A small image VQ-VAE, trained from scratch: encoder depths [2, 4, 2], batches of 512.
Rows from block 7 of the encoder, named by matrix and row number. Each number is 128 + 24 x the weight over its row's rms, rounded and kept within 0 to 255. All counts start at 0. Numbers have three digits each. After the name is the row's rms in percent of the matrix's.
# conv: 3x3 conv (encoder.blocks.7.conv.weight, 256x256x3x3), inputs 0-21, a 3x3 kernel for each
conv.83 106:133118124132116135121124135112134138143112097123130141108109145136137091128136116140112134095145111147110139105128125128138132132140130128124121118121114138119133114071096101054059117068083142114118154148112152140153118118116125130127121131127110117118120127126121131124128129128125127130117114120146144147156025129137152135132130120137142115127134110119134125132111140125120137131127128111106129125114116124114126105090111107094106133101122118135117117134127132152144138107130150135137136137129126107124127132130128139141134096136108131134135125118136150131131127118129135138129125133121127138
conv.84 102:131133146112127128115118141141140136130113129145120139134132127129109138134127144119131124147068137118163120127104140150124109137128131122147125126095129126126122119124131120123127118123130136122114138140111124139136124089115099058069126101113136104117119055074130095111101045057100062052127130125140133120115146126126106133115125144111101152131125166112126127108114127111122116130142127138137141128130134132129122131123130130122126118125135119107100121108123140118155142130097127129125120134158137142111121131143131133126145132121140134137123123120129119126127129127128130132129090143149143130
conv.85 091:138118147117020140136125126121123111055167127105125078113160094125056144121109084140121132098148137124185127142143093099105162118143127124108130128129110137139127117140134125168148127149144116099141136103105126133081133144141139148144132135135135143134136148138125137135131132128142134137139138135120164116104201124141102118098073113094106133113106131127121126125166138169120130117101119112173104119115129141157135163181158154172159131174137114140152127121122103133105103094192101108123144128117107081213135114125137155132130159150129141137123133118136104144127139121120125121141151126141158131
conv.86 106:124140126123127139104126113124124129125118123136123129130130135126124127126130135117130124141086125112142115124112127143129115122128125122137144136117138131129127116124129117116124119122131134110117132145115122136142130096111100004025124080081139112120121023055134086084101045041090014000124119107122129127115133136131125139126132144127116147134132158117123140123131133124120123138133140141135138136133124134125127132112116131115110122130131144106130129132132122119139118142113128135138129134145128144102125136156135139124151113113138132119140149144143130145133147133133129120129058128142137116
conv.87 088:138134124126097125151114116120135132116141143102125121155149126126101162133136156135133140134092136126142130140111139105137126141123135128155130160107142149114163121137139120124135118129141145121128162132116126128147115094105100044070115090096132108117128059085131088100102077081094070070116111106154147122101145135102104138112124141121108146130136139127141114152099127123147136107128097132111124112114117100095103104094092102095093124127109152123139122136120127157133084131137137120159126131131128125099144127130128129111145118112129114129159165159143163142150138156122096112104041104131106107
conv.88 093:177108135111070141153122169076128138064136115091155149144139156117102117104117119092147130122139145143121163141132122107151132137136141122134128107119134129101120146123125150099115152124130094127101103115118105081141140131125155125136149151140138135128164128133151156143148143140161157150131135140147134127149071114145149109129129109127148098108129090129110112132105118118120138138145133137107148139129140136126150122103132129104128120113097163143131127130106119144150067136147136120160137114134141132092131108147125154118128119139126137124155132143158130130144110140139133140137105135109102121
conv.89 090:160170150174068181141166135123128119095201187104132097137164098123075189107124141129113141108061137110180109164128112111115180148127152119124139118102107117161130113133124118198149119149135150144116131128132118132145132117129125108118131117126130122132124108116126112125126119119125114115129124124104160074077211094116094103115110103115114122112125110125136111110108109146121113137118158137097128138144154144142146146117146135122149124178088119172146123114085113162148112092180152139160145129145088103167128125129130134130125145145138148137134148122145125156131136115136114128126076124143136133
conv.90 091:143135153114086125158134122120138120131122129118123107113135104118101121121141098134090117068220116119122114157157088105099168137138141146099161118145108134147137117125120124142126120129124140101140121101123139143120124136118149255157125154137107130112129255161113155142139160145159191188130136129134140125134150117125132134118114123119118122127114115125108129124109138141119124119122104125157138136121114116119104134149127137152135138112133111127104133124143114138123116087166124145122142108122102058224140121128124117122122138131125121131119128098121129140118119107110105102155242107113120130
conv.91 095:126107140086155132117101134145122122235131097166123122100124138133183068170188112112142117145119157137121130147122123132125119114108129120086146142135116139170119125096108110056088121084103114096136127128100131147129137144142141132149140140149124130132128126139136137141141142145138141140133133138142098144118017117129129126119104091118097090116105113133111160132142126156153146132138152162122146132146150133133139134126133137130138139090130113108107117123118127091157109142092136133116109109148107131129096116168116129147127108142109141133125139131132135112120124122125148140137147130119122133
conv.92 089:118113109123121104153128133115124124122122109113123124110101135104119105124122129124127117142106134159147149113137137145116125124134105129109109107109104122113149132143144140125144135146153132096111122140110140138142139138147125079128120106127148137149138074122137098122123098112105085085128129130127142120130137132126123116095115129086087125116123152106114135121133159148116136130137129134127135134113131166176164161149164142126142114152138121108124091127116145102130114130107147130104133124144129133119122120146127162148150124155125145136131146115151124139141140127151153139145065165156155124
conv.93 105:141087142122134115153112163137150143143112095125139156115128139135156102130148131103123124129099143134097125131122137123133117148114160119103118140133128118167130133120124128101113140122125155086112150185067130149147132122142113056113119080112137118138121060110128067104120104113104067076121106100116115127133100112144160140128124115114106102121111130105115154137147136114166127119135128125111131119131109147134154128105133110076106155141166119102151119107143138094154115142102150119147106098142122147106141127172100131135151101129107134090095110091098092101106120096126139128123101153122128131
conv.94 103:127133119136169118125143122137119139119089108116125146156117133138110106143109119122143127132122107106082114123129133137120141119130128146136133116120119151110130127099119118073105128103115103075094121144057134120150125117121112090104119108109138119124121091103128109105118109110108103099116112110126105176135101144134176153139129124134121117128115124145150140123119110136130160094115101143120143115114117104082109076028067074024068137108125137110134139137148131133120100171115131129124128143131154178065104156115061125099124034118076130104115116115128121131134117129118124109108098102105058080
conv.95 089:109110122101147142127123113132116127197129118142110133109118136132182100162172130102128111138113157138126124129120120121132123117110121113098150126121110129152120132111121123106108125100108117081117115137096113138133161174157169145172156166165139162147152142161155161160183172180164158153152151157133118153138039129127149139130118102125110103126122124119107145122119113147136143129131132148098145133134141131123131126110126138121133132082120107106094103106108129112167093130097139132107123128147128121106131128153109112124117078128102133133137136129123132126125119122123143129142136126112113127
conv.96 107:154094143116111127171107143137122124127120099149121134104108141126155097140127096107154116152048167105130111139123118112129115128116131122098130118130122117156108124114124113098114107106113139069138145162083141166139131121127120061114131119123142119127128069116136106116123108111117095088134135127123123146110113120121117121129121124123103109135112133123087142099183089137126108148130143090179113136100145147139123139132128128124130128129145130074164141134153142109152090121125120116134111125135113134110106087150132153141170123147119162135123136118118140122117115136128133109130087140126161120
conv.97 095:143136129133123130122142109111135133138134104126147128113132163130158103130135125114135131104126082159115148123148112128138122129137114117120111118135129131118133159125131147104116140115116168094128156179121142161147074088117055039103109102123092089118064040099107088110057051087069061083118123130149127151158107120137138131125132127125127122128130126134131120138129153147106111135117110108107117126099120100084123082071114082070113142122136137114162106141123126129142100150122142138128164136115134110098161127118102124146123092137102130132139146124149147138158125134107117128099101131132135114
conv.98 095:144130136134085151156132136123130122101141120129133107121128129124104130128115118119136118131064150122180123137134119122127137111133135134109140132122129129158125106124120108128128108123126113082097111138100124127131126118130105061112122091119136119130116058108125083112106079094100063073125123114107144115093156111133096119097090117082064110115098133129098136113158132152130123142114138112129122139119145138141131129125139122111127124169131133123136142142139127119144101114132136132139124138143088124144126122147123145140138099142124142127131144128156122148143141143131129118118036134139138119
conv.99 087:128111129116111125143134133120134124159126100136136127109121140130156092145154100114114122092160132159113147137144110114137129122120127123093146123143106132139126129106118122109108127106108141080126124133087136148123132151135159168167138154153113134128137159160128158145154170166153164160133137140141129148147070127128149126115103101120112097119112100117109135135124128136130125130132121143114134129126127124126127127121127134125131138079129111124104117128120131123150099111130115144114134121131125091161125130146132129144120092143100125141134136117137154130130125121118137129143170127113119136
conv.100 087:121106105126122093125108109118101115150094124129104133116108109108120122116128133143085134085189105131130130106137133140127142109132131145150136116116131118117139121124120127143125130128123116116118122111127136128144116129115157255161125159136107122113136255159119177150146181165156209210126126133132137129159123140133148132139131124148140112151129109129154139145099138119130146120128122121116122121104106127124129117118124130122127121123132129158112148148149129124142166086106139136108141125134113087155141134134129120145124108126133118135123117112116136116124118110126135119149177128118135134
conv.101 105:119128127117115113110109130126147142156110105118130145106118143124132106122127119162102138081146118151113150105124124133128137123132128144128121116128119137107143113074104092052059114059081134120126153126112156143125117119112121127123119125124113115116117126121119126124122125126122125127115114116149136139154029132134143135127120116134137114130129101127155125137122144131129138119123119109108118118103112128117127101086106105092106134111123122141117119138129145148136163096123119129132144133136118092123109127125134135143128098137116119135121121119126146130123127124129135130129120132126128137
conv.102 083:149100121111106124139125159104126121145120109118134133117126153121136099121132105101102120080190110168123168116137120128152130127122128122122135085111099135112141139127130140132126145126121093066094125112076123103121131149130163187171143170153120140127144172163139173159159179180170186191138137144148151142161096138130153123131118113128135084125130097117114125137111132126129141133123120125101125126107120143129144123109129134112125135111134114147101135145132138122133095100124136120117138118133131094131137128146126135147106076132097119130148127125138163127132122135131151130137155125116118132
conv.103 081:161155151122110133164127136122141137113119151118120129139163100105078147101116123143093125078250097101135120133146096100114148118118116113141134115136115135119130120129124122141130121129123147146159135080156154128122126134121146208149126146131105131118133205150109152138137160143164185177138140135131126131126160120121112133136133142137135141142121124129140120135101125132141113113130109125186135127140121105117098144183132147177144134122131128131125139118146106153121117096157132136111126114109102070251115121117117116114123169118150125132106133113122119140124133118109111106170255116110153127
conv.104 093:166082141125066108175105145066142111049152170082145118152131073102052186109083141102136126135055150115171146110113156078168113164129127093162082154120140128102125120128128121131127112127125117169105156082159174156156126124129122111125128118126136139138144112134136123130120117119112116119116123122162126105107157119137103129108113127109110129112113109108131068155109138094144100082135099151110140105145121107124141119134148111118126120126118151156153119140105135161091128123109139128152113131113148133117123135143142142145123177156144126159138137142121122098136118137134130143123101167133148133
conv.105 090:151084152109078121158107131125135127152088073128106120093122128131143076152168098149098125093161119148108132139145108113122134122122155137073145143146134122155135120104112105090093121099108127110119135139119141141145109124114128162141118136128102118116115157136109135124118130124127138134112112116160128140146071112147134145112112113111109110117116111134129144140123175133141135129102124090107116141096121118121117119117121116117117162100149128133118138138135129132127173056117147120111127126123113071174135118141137120141132112136112125131133105116100128120124103119125115133130172117113118137
conv.106 091:155101132144054144161127153072128117052158148074123135141141123117088161110106163122104143111131113122107147112111151099141104124122145099162090135107154137073138126126128126113120133128127126162112132145162118119145119114115124115115122121116124125121130119119132129121123128124125122129115116116145132109141086117138130118114107112128139104112114077110140090149104132099133122097163117126114157104129119126127138117100123121106117122118109144152131116125099085136108086130122155096134103106124122132098110117116121123093142124113150119114130118161117115104129115151127133142128100137122116143
conv.107 091:158112139116002142164094160127141127061192110121153101109118128115120110128111108111143100134096137126163122153142128124127137124146146128095148140142141115142123123134136122139141120135137119076114128157094108144097141142141141130148140143141141147143138128143145135134134126129141129127146149141119151108094164112136104109088084112081078106103076126119090122126189145156121114102085106095155113123101114150164138171181164167177165136175144124114129141140124124087112089102172108108150124120141106126186141120143121140121163129147145165129109115108128111127128122116121127104125104111140139122
conv.108 111:166134132141066123151115136122157117125183151118154130135180137131106152124120137136132137132109135144110151148137142107115138136137168126129134141136156136107127138133135135122128140137135132177127176115155161125145114108106116097108120116112125119119129104113125117117118111110118116113118113118149108119110105123110108112123129131126123126122119108128138099145108151106158121109162087136151154097124100122124114137130124132132125133111115157142144138139107105148136083126140109125150136143131133134094121126124135139106137157126146122127145131156110142103134120156104101083116076113099089099
conv.109 095:132097117126103117129106111109109118149090102121118125105110123125135098123142108141097118076191113135122131115154128129125155104142128142119158109141116122127138116117116118127116121119118135072115114124094138137133125140118155255167129160143113133121131237165119171150151176163162191199133134136133142140155120135133150135127113123134126114134123116110128140129108143121112129120130112117132131133111108123122118123123125135133130133102130111132097124139140126123154159080134141153116149122146129066184149135143119116131124094122107117127126124111117142131133120108125140119149196127111130139
conv.110 101:165121127176107124166139141104137144103112118120139148148146149152123110149133114116117136125125126140113157126133105124139138137135138156128127110113110134131126105081112080000083101052096114086107135114093136096130128120121128113123131127128132122123130115121137128124129130129124124120121117121120135156099084126132146120147132117146122108124126114138126128122114122140120137135139144124110154135126147127112139101088112106091115113110116110124108108109107109142119062124134151130122149130131155117093133123131124164152126103163110154148149143144150164145144128143132129134126110120108110124
conv.111 108:128165133114107133124155156123133131114118123133134126141131141143109126122123148118140133140120149117124118145130120116146151125157108132130125132139137156123147123109108110084093109084086115077068086113052125100110124115122110085107126118122133116123118091111130111115118110112112105103128125125139122143139116132137092108145153153139135131147143142141129135132128138131092129123121116164156149129140107129111127096067100091061090126108118125111130115116121112151115104150139138138136158152119159183085166137123106149106155088122085128097134125131144155144138132113107112122115098156109109098
conv.112 084:166100143149089126155134147114149132138130100121134126118128140137139099143145097119105130074204112156111146126152113114145133135125131121114129122144119136134136125113120122120111125114114135108135149128107146144137118137120153201164126153140105129117126190153119159144146174153150177170126132129145147141153097128126148120122114118127129109126121112121129124154113154126134126120127110138142134121121118130125130132135131135132132135093133114145107127138129114129129111094161144132125132121131126089186133125146124138147124122147113126141131122112136162134118123114120136123149190121115119134
conv.113 087:140140137160059141116113129107093127065132211103080124146181102115063213089111172136094130131128116104207079136125101103120145131126118100175107126101142126124121124152138123205165128163144136177120106094157128099141129123126133134122130126130127131125139140132124125128125133129129133132129131133124135102103198126127092134136143163122140185146174173136155122132124137128150130124111133132122124113135126138138131149152144141154145119152118115146141132084110124179116142089137137119134129111130110104164149138124146120100137154108141133114121114130114111132118124117127119127138142133143146134
conv.114 106:114128124116138107110133114134117141144105124147135133129124140127119119136140135118136114146111144144130131123122132152126132104136110135124133118118111137133123122121125122113126130121133124111134149113096129135142121113121088000080082040080137120126109015088103036078104087092065033023080074077118119132127126152143127142128130143127120141137137161125110143118121114132128135129138127145145143125133129129126130108118121097100099125133131127084121123133144139109127143130105142144127120122144125137103128146161132142130134116129119111116123117119128119132140150127128139121118100137127123120
conv.115 095:169180125117000144164120112122167161046205113090168135132136138154098110158105127107158122105122113150123162140114099045136108137106107104112122129130119113114118114114116116112115118119115090107112148126130092109128136139138131124141137133133143143139137127140133131133130123120132123117131133126117159120080137128122123118101093114084078100089079110129085074121151117133114102125100104098155155137104130135151138154181160150160159161142132131136143139132124119133082039117192129091165135134119123111147138119140130131130106156148138152157152146147154128198122113135135093108109119095118123128
conv.116 079:139112124132115115140126129126122121171109105138117122103113125122139096130140107125109116085181127149121135118141120124134134120118130126111142113129104120130128118111119118127116122116116131092136143125099147151134128144128156196172135167151115135123134185167124174160149170162155181182132134136145134141152097127133147133129122120141134110140131113112125133141105135125130125129130121136124126116114120135128128130126132131127130129098126105131089125131127130118135134095121127134109134121140124091169127124147138139149122104141111125144129122111131152122126123118126145126147177132119126129
conv.117 095:125143150145114131139133122107132124118122115104132131128119139116115112124119133130129119133112118140137157122134134116129132134127120118120112108105115124119142129142152127118147126133151142106112137154117123125145143122138110051105133107128156131138133046104141095115114080094097070072129128124125142130118130142111129127112101135112091132118116146113125125123111156139125134127121112118100127131112129157146148146121137144118132122132126140119136116165130127134140080139119150133126131138149118130105129117140132142138153111139130146132139163119152134159142152138150132130133072133156145127
conv.118 089:133119132130095125144123115112116125152094104119117115112115125130139100139148107143099122082177121125111132143159106115121166119143143143094165129152125126146137117116120117127119123122119138084125109122095140139133124145126161255169126165145110134122132236169118172151149171159167191191138134141134137140143114127128148128106107117120115116124112118124110142130114146128116124131128126117137136142124121121124119131133131137139135143098135107123103116124128130139152129092151141153126150124143125059214154126147121118133122106129108122126131133114111126136128116112114125116143211107103113133
conv.119 114:113116160136190131101145137146075112148076109157083106117131117160147134147145139165114133155116158107135086152153096180064153098152150157035176121139077128147101122130122126150133126140133164188152122127184147166116124128127128141135126124127124130130127142135127126127121130123130130127122124117113142116128118132161133146105096116113117117122101123151068169100160098166115142183090187097197106189122181130148121155183150146179149100132123098071090126096134136117151204119119136136116095119132091104204104108132153128113128172103150131118140105125111087108141120142104133115139130126126120151
conv.120 089:163150115137103149134138120118125120124145125139134119148149124118121126128124141113125135128082132149154126115127124121134129110128107120133130111106107137115132118129123123126129129133134134104099123135104135132143123097127091044078119081102144113134118045081130079097097062076079051040113112105138140115125145130133126130128128152115107154133136168125126118120116112146113127123118117126112113140121121129122135121108125128109119128134125137110135134154139124126131068129128139141137156134124129131104138137135122132137133114128130134126149157145158143151159151155132117128112050131152139116
conv.121 097:121133150156186136142123144144122136153091077135131145120118151123175072139151109141144135133127140131074126121141116128127137141124134143100122123137128123139118127094103109042075123082091150118146153164098128164137122118125119098118125117129127121129114101119127117125124117122117110116122118124140097163138069129147152141146133117143122112140127121124124138118131120115128123147154146163125150138146132141123135118099114119096118139103127114108120129137141143123137134139105122142140119145145151138105145122143148162159175112161126157147135139125122141126143144132135135142124125137107112132
conv.122 082:107115139120110101119124110151101116132123094146104109111123128141149089137149122142119121140101172112133092151141122150076138114141149147052150129140113118154102123138128124146142125147142151119139139147136113151115126140131137144142131134131129131134127138142129129132133133131139135134131137126105138105105111109155109138097075100083092094106078120140080150110202141155113106146108147104161122149123146136152131158183163154173156123142130110094098128105129143100133174090154145115106096130136094108218117120133126106106123125107132124104126121113117115121133127121114122107130134125127117130
conv.123 098:118085127098128100112098135136146131132122117118110140120103117118107128115092145138135137119142116123104143105109143137118103103119121103175073132097143133068144125102111113085097128102108138125143155143123129145133111114114117118118117124123113115118113115118120125126118124125115116122110111117158123137155041138137142139131122108147151101128120089116172083156101132120124130098147111135106137092123101120111112098079096103080093133123125142145129166180153101118121157127091111103123092108127123135099095125115125138115150090119129126120113113137122117109114126124118142130125093129114109121
conv.124 085:157147167136000134155116143095120130066141183098106115116168101100046199089097138132111131124147126119199107127138118117132161126131133114127109126103119107122112103138129112184154114160151123174146133103155144114114136136137135140138129132131141145140144147140125128130126131127137135134135140132135159111101221126127084131121122154110122185141156175134128119119146146133135119127106126115166121121114129133143133153166151146158152126162133113134146120088110115156113135097175117106148139111130104115187130117138148152140143188152154147147123129122129103136132124123123125132145156151144162126
conv.125 085:116121144112083145115091124143116143116134201134110120151152127121072240127112178137131132139052142091215115130099138143132117119139115120159120138090130151129139102126123104154138108131128131142143139116125137136142118106115096081080111092107126121121112081088115094105100086080092079078114117114115131083087232119118085115107128154110112179135144166137134117129114125136133136130120138138123128119132133127130133124118128118118125128147122126129129134115125131152108148109110110124149110135132105136122109132136146146137146146142138143143136128135132133123130133133125120131125092135144144124
conv.126 082:109113128139085150119121120131111110099177160116130099107133100119070173116125129127114133124063137107191107146115111143094156134146137132105127123096106128150128105141125109210151115155140138104103132123112125137135134125135125107119130117128134129137132101114139111123122113112120103110132131126104166081081223098124092116111099107102114135119127131116115131105130129145118117139099155116116111133112148152137136143111141139115139107174103106148127112102100115136130128088158140128135134123146098100141137113134126132136126120135123142133116129105134117131118121100128119129125053123143136127
conv.127 094:099113111094161141131129110125109134143106113131114140118114132131117102139133119088164121142111155156137132156113114123144127119137146109106129121108125135141118143103121136064104154105120084080125098119086065063123169147147173123142201177173166140147171119138193166163161146142166152144175175174124107144126074109147129118158143121159140115139143119123101138125112120136134148111129129132106138094130116166145169136102130134106136133100113137114096133134126110120115074140118128110119128141132141164085123144193106152126126086133086139113132112121134126117112118113132135141150108143110120107
conv.128 116:117121126120126133130121131135131134124119120143129133123125134131116119135132137126138122147067138132155124133127144145138124126140134130132139130109125132145125116122127118120124117123128134104112134139108131139145132122133102021093120099121143123135118023093130081118109075096091027031125126129121128120110138110132110124122127135119105136134125154130115139112146139140138129137129137130137132133130142152153144140131142136119134124142128119104102120117131131113146131127111145131136117132151113139113128132150131144132145118132132137137124136118139119132128136132142144134130047144145145125
conv.129 087:110156142132135124138128115139129132092091125120101114164129100142105117161116085120187138232063184102124115144121126125149149124134149151133151112105113153153120116099117111077106115103119103122138108128115099104129180157151146086120139121122204159153167094122157113124153127126128114101128122121105105140072117115147116108142129125128100118122094126154112142109150112128160152121118128157167140140128134162154155153138141136123132134124118163094143140135142118141116074196154102122130109171148133247054086143153153154131167145157149172137129127132151153133121124133175171132174107156133119122
conv.130 078:198191187154052182173149171100124116062167145099128125153161137119101166116118163136137138100110104126119138154128145090167150163157157132169131152128161170132151126134127143132133141135133102173088111131153084081148125120121123118115134114123134126126136125122133128126124124125132129125117117117146146092138107120144147117107114114111128097107111085124138093156112141112134121166173151152134182171165162127129147131121133137124132136118096127147132121126104176180132069127195188125167168143132136130116165153125129132115129170122144135117164149177131120160147123162139117129119101116127111131
conv.131 109:141085126095127096112102135130152142120120136135134146137127120140090134117094161127154134155115147127109143085103148127119094104134102110171097135102141133050130120105116114086100124100112104159094138129151135132142123112121116100110127121124130120127126103115137121128125119120118114116121120126120096117130094112118112120145153139154149124137133114124162104135082126107117126106171123170093158109153122137127138122104119121102118117088117127133128144134133106134126163148107128104122116134121160174064116141104144132125129124113151114124118129125123133115121131126117132135110086143112083103
conv.132 086:140128167161131128125134153146117136101156210132099122138174109146060207116120168135114144134127143108192086151133083123104152114138129119145118119104123147146133121146133126194154121155138157168159146107165135138151117118116117124114120116120117119117110127118110116122116125123119124128119123122102127082085185105120083125127138145120135161133159150126141138123138121152141145116067131110118105101119128123114120131135124125129133118165114094143145111078090113165134169079159125139122105117132097091166106128128145126125128147130143148126104076105110111126092101098117114126123130123133125124
conv.133 111:150120124148129124137109132137147147146135114142152140112115155087143114109135126114147128111111126166116128096149120141128125127132127154116124092130109112139125149126125145109115140122115130078125110149110117135135106116133031024114101105128125116133034024114100088123075084111066072094113120126142121124154119120143132107126132140125123131135130147128122143100130111123132117113155119116152122106133119087118136064095129072088119148135132115091142126148138147112144128123105111136127139109139141092093113096141088144129119104130099144120125151120122143121132139119123142136045105151121139110
conv.134 102:204255167209073205195214168110146147082179153117162139163149137143087150128061129110133102115156108136128144150138132075166174151127135111144137111133118132116138120124129123130129130126127103140085101103107109117138136143136144181150135142138135143135137179149129144140138145142149156151135134136111134119110151121117115115096121125090134129096128119120112101107109116130108108149195149151139184160191166118134125155172150159177154144127129105125135122104110129191141096147168168162184163129129145097160138143134093115084082134112115118108142177136159097171136157145121089093130148097114120118
conv.135 086:122116091144085102126114123130136111110122162102102140137153088119095174108098150160101152094144115116119126120100144117147089136103133102182084150096171107103146126133125130147127128136127110168132127118156133119143117114108132154122125136124118118111139159129124147133130147141137148153124126132144125118165109155129132129141131112143148110137134087113175087194094147096170137115150109139104139119134116131114128123110123128115126111129117144174129148133140114143104128089079119102124137117124117126103112141117128117099138116112148125119124115136124088096129117129123120119136100124130141132
conv.136 097:120079129126064123145127129124111128108127202131094116147135124105068207133096160144118138146036155085231124134099149150135131134150119121172120147101144153115150114135123109154133110135128141159123143098125156143133133110122117085094125101116142129125134088100129099112107093094104086094119124120117126087094208115107083117113124148119122158130141145137147125146111130142154155106123125140099125098130116142142142133119133116109121127133114110130110126091116151161112177085102126121127125130127123126109113140113158138139145151133142119146120101146097105103113096131137131134146087142158162145
conv.137 082:142136118139097117141130136116132123136109117118123125129127120118111119122124112127090129066202105128127132120139119119148143116125136133145132111116119127124131123124119124136119129129122135118144130118120148136135123135118155255164128163139108133118138244167120178156152183168164209209123133135136143132154118131126144122132126118139138105134129099118137121148090140118133132132134125136130127125123121127122120126125126135128125126115131128161109129138138129143129124092136124143125134116130115087168116133144135147141126122138122127140129121115135145128128131119123138127155175129122137134
conv.138 091:142125141148106143144136142112126138129140102116152136119142161150168082154163113092124109108134136137102147145140110105148131136126132124092136129147116135147121127098114116079090120088095137094128130143091140127146132149130149142153140151147113137123131141148135146140142148146144143142133132137153116157151027126128149123118109098111110091109115102121101134125126130134131132147134142139113153137146141123126130123115125128119131140089126118128120113125116133129160069126150137140146119120144125093146132117148127150143134104154101149144152139137146161144135126130118135125139150119107113142
conv.139 086:134141140140132124132129128097124141133112099111154138128142174112144102116128126147086122114144066159092177120152096123120127126128100130127126107131111118114129156138152143108128144119135135123119147154116147142143121078099102037081121102112136084100115047071127092110095065064096084077122119116130145153146092171118163131110110121121118117122123123115140129122096120121118116120126104119105122116117126108093114105089097109088107118106125149119143104131112150130146106153121133120127131140131127099091117105123117133127131098126101114119132148136143161139147138151145118128136106114131114118
conv.140 098:132127129103109112136124139122110130121113133124148143174134154131093137136109137119143131155105137117111157118100155116134129133136128128153136145111147157093156135128139137106127136121132145157137176177124174141172124110118112053092130112111145120130132066105143110115114097099110097089119124119146111126116113123114110114115109121120112114120112113145142124145094126127145143116129111129136129137124118129134140126118128119115111121099111157082124133144121135155128099161125155121151120138132141165019134132130139154110174116128124129118142130167149150133150137163134114119104038118125097106
conv.141 094:159096149107100133158134153107130138151137092124140134115133163147160078155152092119120118091145128170100158125129115103136110140114124108083112117145095132125115122090113112066086125075095145099124145147097152139127125133127133138139128133135115123120120135134126130129137135136132133132122119124156126149160011120137146126121113095117114090111116102110106111124126130124130117126124125123110130123118125123123131120106121119111121145086131120134115119128123131121147079113129131135119135129142128091144135128133124153163138113167111143152149140129140168131131128128127135137133149123115115141
conv.142 089:168163150124019127143137146133168140092211097116169111112143133114146084155137106102130095093102130148098147148126101086117102141108115115067116103151092091128084133126132140123135123128125121118129116139115106158091137141137136135145134134134136135135131131142133131132133130134138127129138138138116136116111104113132122103100112103107119103116119119117093104111189112135124086103101089072148089121096126140162146171187166168186177151137130128148137132146124128080124053099186108100131133104132109102200136108132132116124123145150149148132107151103126150141113128125129118102124138095135117138
conv.143 142:133132114124158137123146131123120123129130109147123127146141126161121140127148141138106130128110127121130114124165129129112165114120150123130120123141114116145107137126135130129133134133131214168240231210165185220211127131125128131125121129123126132127133135123119129131124129132127133127113123123124130121127119143118119137131107126134120140136117140105136139116118110129128132116148097141191124120123096115119105115137125114119119089113100133111122141099138149216151201143162154164162127098120131095128117112105087148072128095101091111111105069090063064073096074098118126099133119107119126108
conv.144 102:109135103144086134097119102156140120140127186141101120122143096124091173111105169145109120155051121111133111115134151183104120108168121130151123140137141177084171133134133121137131120137131112193125172103176141123155114102110112106104122121119124115117121108110124124120114109108113117115122122121129099104103117135103081136125134138125131137128125115145148122146109129121146150081154093145027143072122078121118126127121114120116108118110121155151148167128139124145095211090075123116092141139120158138094126149106134114112130130109154105121095074121056036069091097110111123116122074125124126119
conv.145 081:156131150158010159160125145121122116086174175120130104123150098105069206104112146113125120128047133097207116136115121122126153132144134117125121124089110118144122102128116105185144106139132126128104117124119116122130135119133116094114127106120139128134127091111134099117118102100113093100128128126108157085071241104129078116105102128102095146116123143118126112098139126141121110132120149126129136125122145149151149144124151135122142126176112112148138118109102107140131107101148122127155124131147099126150118127137136142142139143148133150138127148130136131143131138124130128126131068140150149134
conv.146 094:121155116106001137137129124131120128074165100116133092126125138147090125135108121132149104084118155126145127151146047114056161092106129131017173128132095116154090124135132123150137121148134137108152130133141121141093131138128131145136130138125130137134127139137126133127129132125134133131130131125113159116125140123140118112085072088080083087099081104149036151099182098159101118159057156077183084146122152123149124141180140132167139140162139114116123132119124121129078098089191102132123124131101062111203097118121120137108100132130111122100145131126143152142134162143108110107116125093105117118
conv.147 094:175146166154128132153181150136130127124199179104132090153140114125108185116130136117132140111062138078153091154100106115115139115111126132124131126125122124155120118132121124167139117135126178157137150130156138136121130116127118093115138120135124114125116094108132115129137141137133116125131124130112148077102172104131130113136129097127135100113115077142149120129086099158106118129098153145055109117145128141115138123072112119093128137201127121204183124133117125104130116096164136146150120143130099115150134136107104079122049107123115091142167169155193159211183186168156110146127067110143138141
conv.148 096:159148146104000127143116129148170148084205095128150106117137133132110100145111113125140101106132155149140138146131087090104113113110138092064114116124100107125113129133133124135137121137138145113191170140131134168116140151148145148154137141134144148139135148147134140135136136130144138133139142135118158107096129108131111109091084099084083095110077115121084117121195125162112118093073086082178085108075104140165140170207171155185166149160129131123134154140120123102082087069207125110124125108120102102245128119135133143116130159155143141132101119097121127116121114115113112092130149113120134124
conv.149 086:159130161143060133168148140123135123147154111125129099115123134139136104151145090144109119080177128133114132158150093107111148136118149139084150135157113128162130127123120125139123121123119138118153126125128139147125124140119142205158126146135110133120120194150114148141142158149148160163127130130141143133137131124123135120107104107114110114119107117131103141134134152141129134120108108118137115124125114121132122145157139140153141143099138112125113126126133123121124096088179128135125145116118103070246135111134120118131116138134115117132113112098113131123108113106123108112136211102110116137
conv.150 104:118129117133124130123140108121128125125121118138130136128115128109121115131132131129129128142088128130139134118131140135123130136131123147139138123117117126115139124127133126120129129126135139112100135141113125144147137116135104027088123094122152126139126029095140082120107061088087028029124132132129132125125138136133121124128133148123110151137136170126127136105128128133124127130140123119128136131131128146145145134125145134121132117131121126099118120130125136125148110137112141134125130135141144140099135129132127143127142116135129140134133147122133122141135142132155139138123059155151146125
conv.151 120:167081173074114104135051157129135123107112140123125142172148106128074141127095146117141132160106109119117134098029196087167053152085124058221054162025165123077128134120127132105118137120126147174125154172154150124181134121129121091116133123125142126135131096120140120120120118118119112110124127126142111114130113121129125127107098106105096095103085097103207057168052157078169113113194114200123180115196133138142150129129138126127131130090109129100115141145121129143147119175101153085168108117136155177022118132127129139104144142113135134111148157156150175128136170166135132137122087148126113117
conv.152 104:156159158124031165149171164115154131075165149094148127159145141115098174104066140118135119113115123129139155146136115066144120164106104113111094115135118113070121133138133130127128136132134120217166184108182195203159127125126135125118127130120134134132143135126126137123123126126130134128124121119150114114139123131131115125115118127126140139114126103120121091133105129098132110120120092141145114137154125122122128140135119135143121116105101139148129131109099160118070078096136135088142132113136090136129102120133140171129146208169168141163126103127125076085121123153136129130159126134133163127