Rows from block 5 of the encoder of a small image VQ-VAE, named by matrix and row number. Each number is 500 + 50 x the weight over its row's rms, rounded and kept within 0 to 999. All counts start at 0. Numbers have three digits each. After the name is the row's rms in percent of the matrix's.
After each channel's rows are labels from the 100 images, of 14848, where the channel reaches its highest value: "responds to" is what is common among them. Only what is clearly more common there than usual is listed. The data: photos with spoken descriptions (Open Images, Localized Narratives). In brackets: how many of the 100.
# conv: 3x3 conv (encoder.blocks.5.conv.weight, 128x128x3x3, each kernel summed), inputs 86-127

conv.49 128:522464431522426506499567519463540479485459525530490515398578450474515492488514515465578478450479495573465533433506482541512452
responds to: text has "sky" (59); text has "buildings" (28)

conv.87 174:483521505514537477482481527483489499503527487453486309502513519459463500500492491488375478518465454486326504405523492326474523
responds to: text has "standing" (51)

conv.94 136:506511498501515471489490517513486508498505491443481359498463506402483486510460478495446472488445458507315491400503520404497486
responds to: text has "holding" (36)

conv.83 140:505449432467449457478529460477509461472473463539463416322491513472514437502478423482398460482449478465430420456486511396452434
responds to: text has "trees" (60); text has "grass" (51)

conv.28 143:468586581499511532544505497451506488500527552495529476420481505522457528511573549534501560513529532440467498543502429505568540
responds to: text has "red" (25)

conv.90 111:465492650564472540513470527519477517566514478538531483492525495476531468516568467593511475503473436419459621518467456503558438
responds to: text has "red" (31)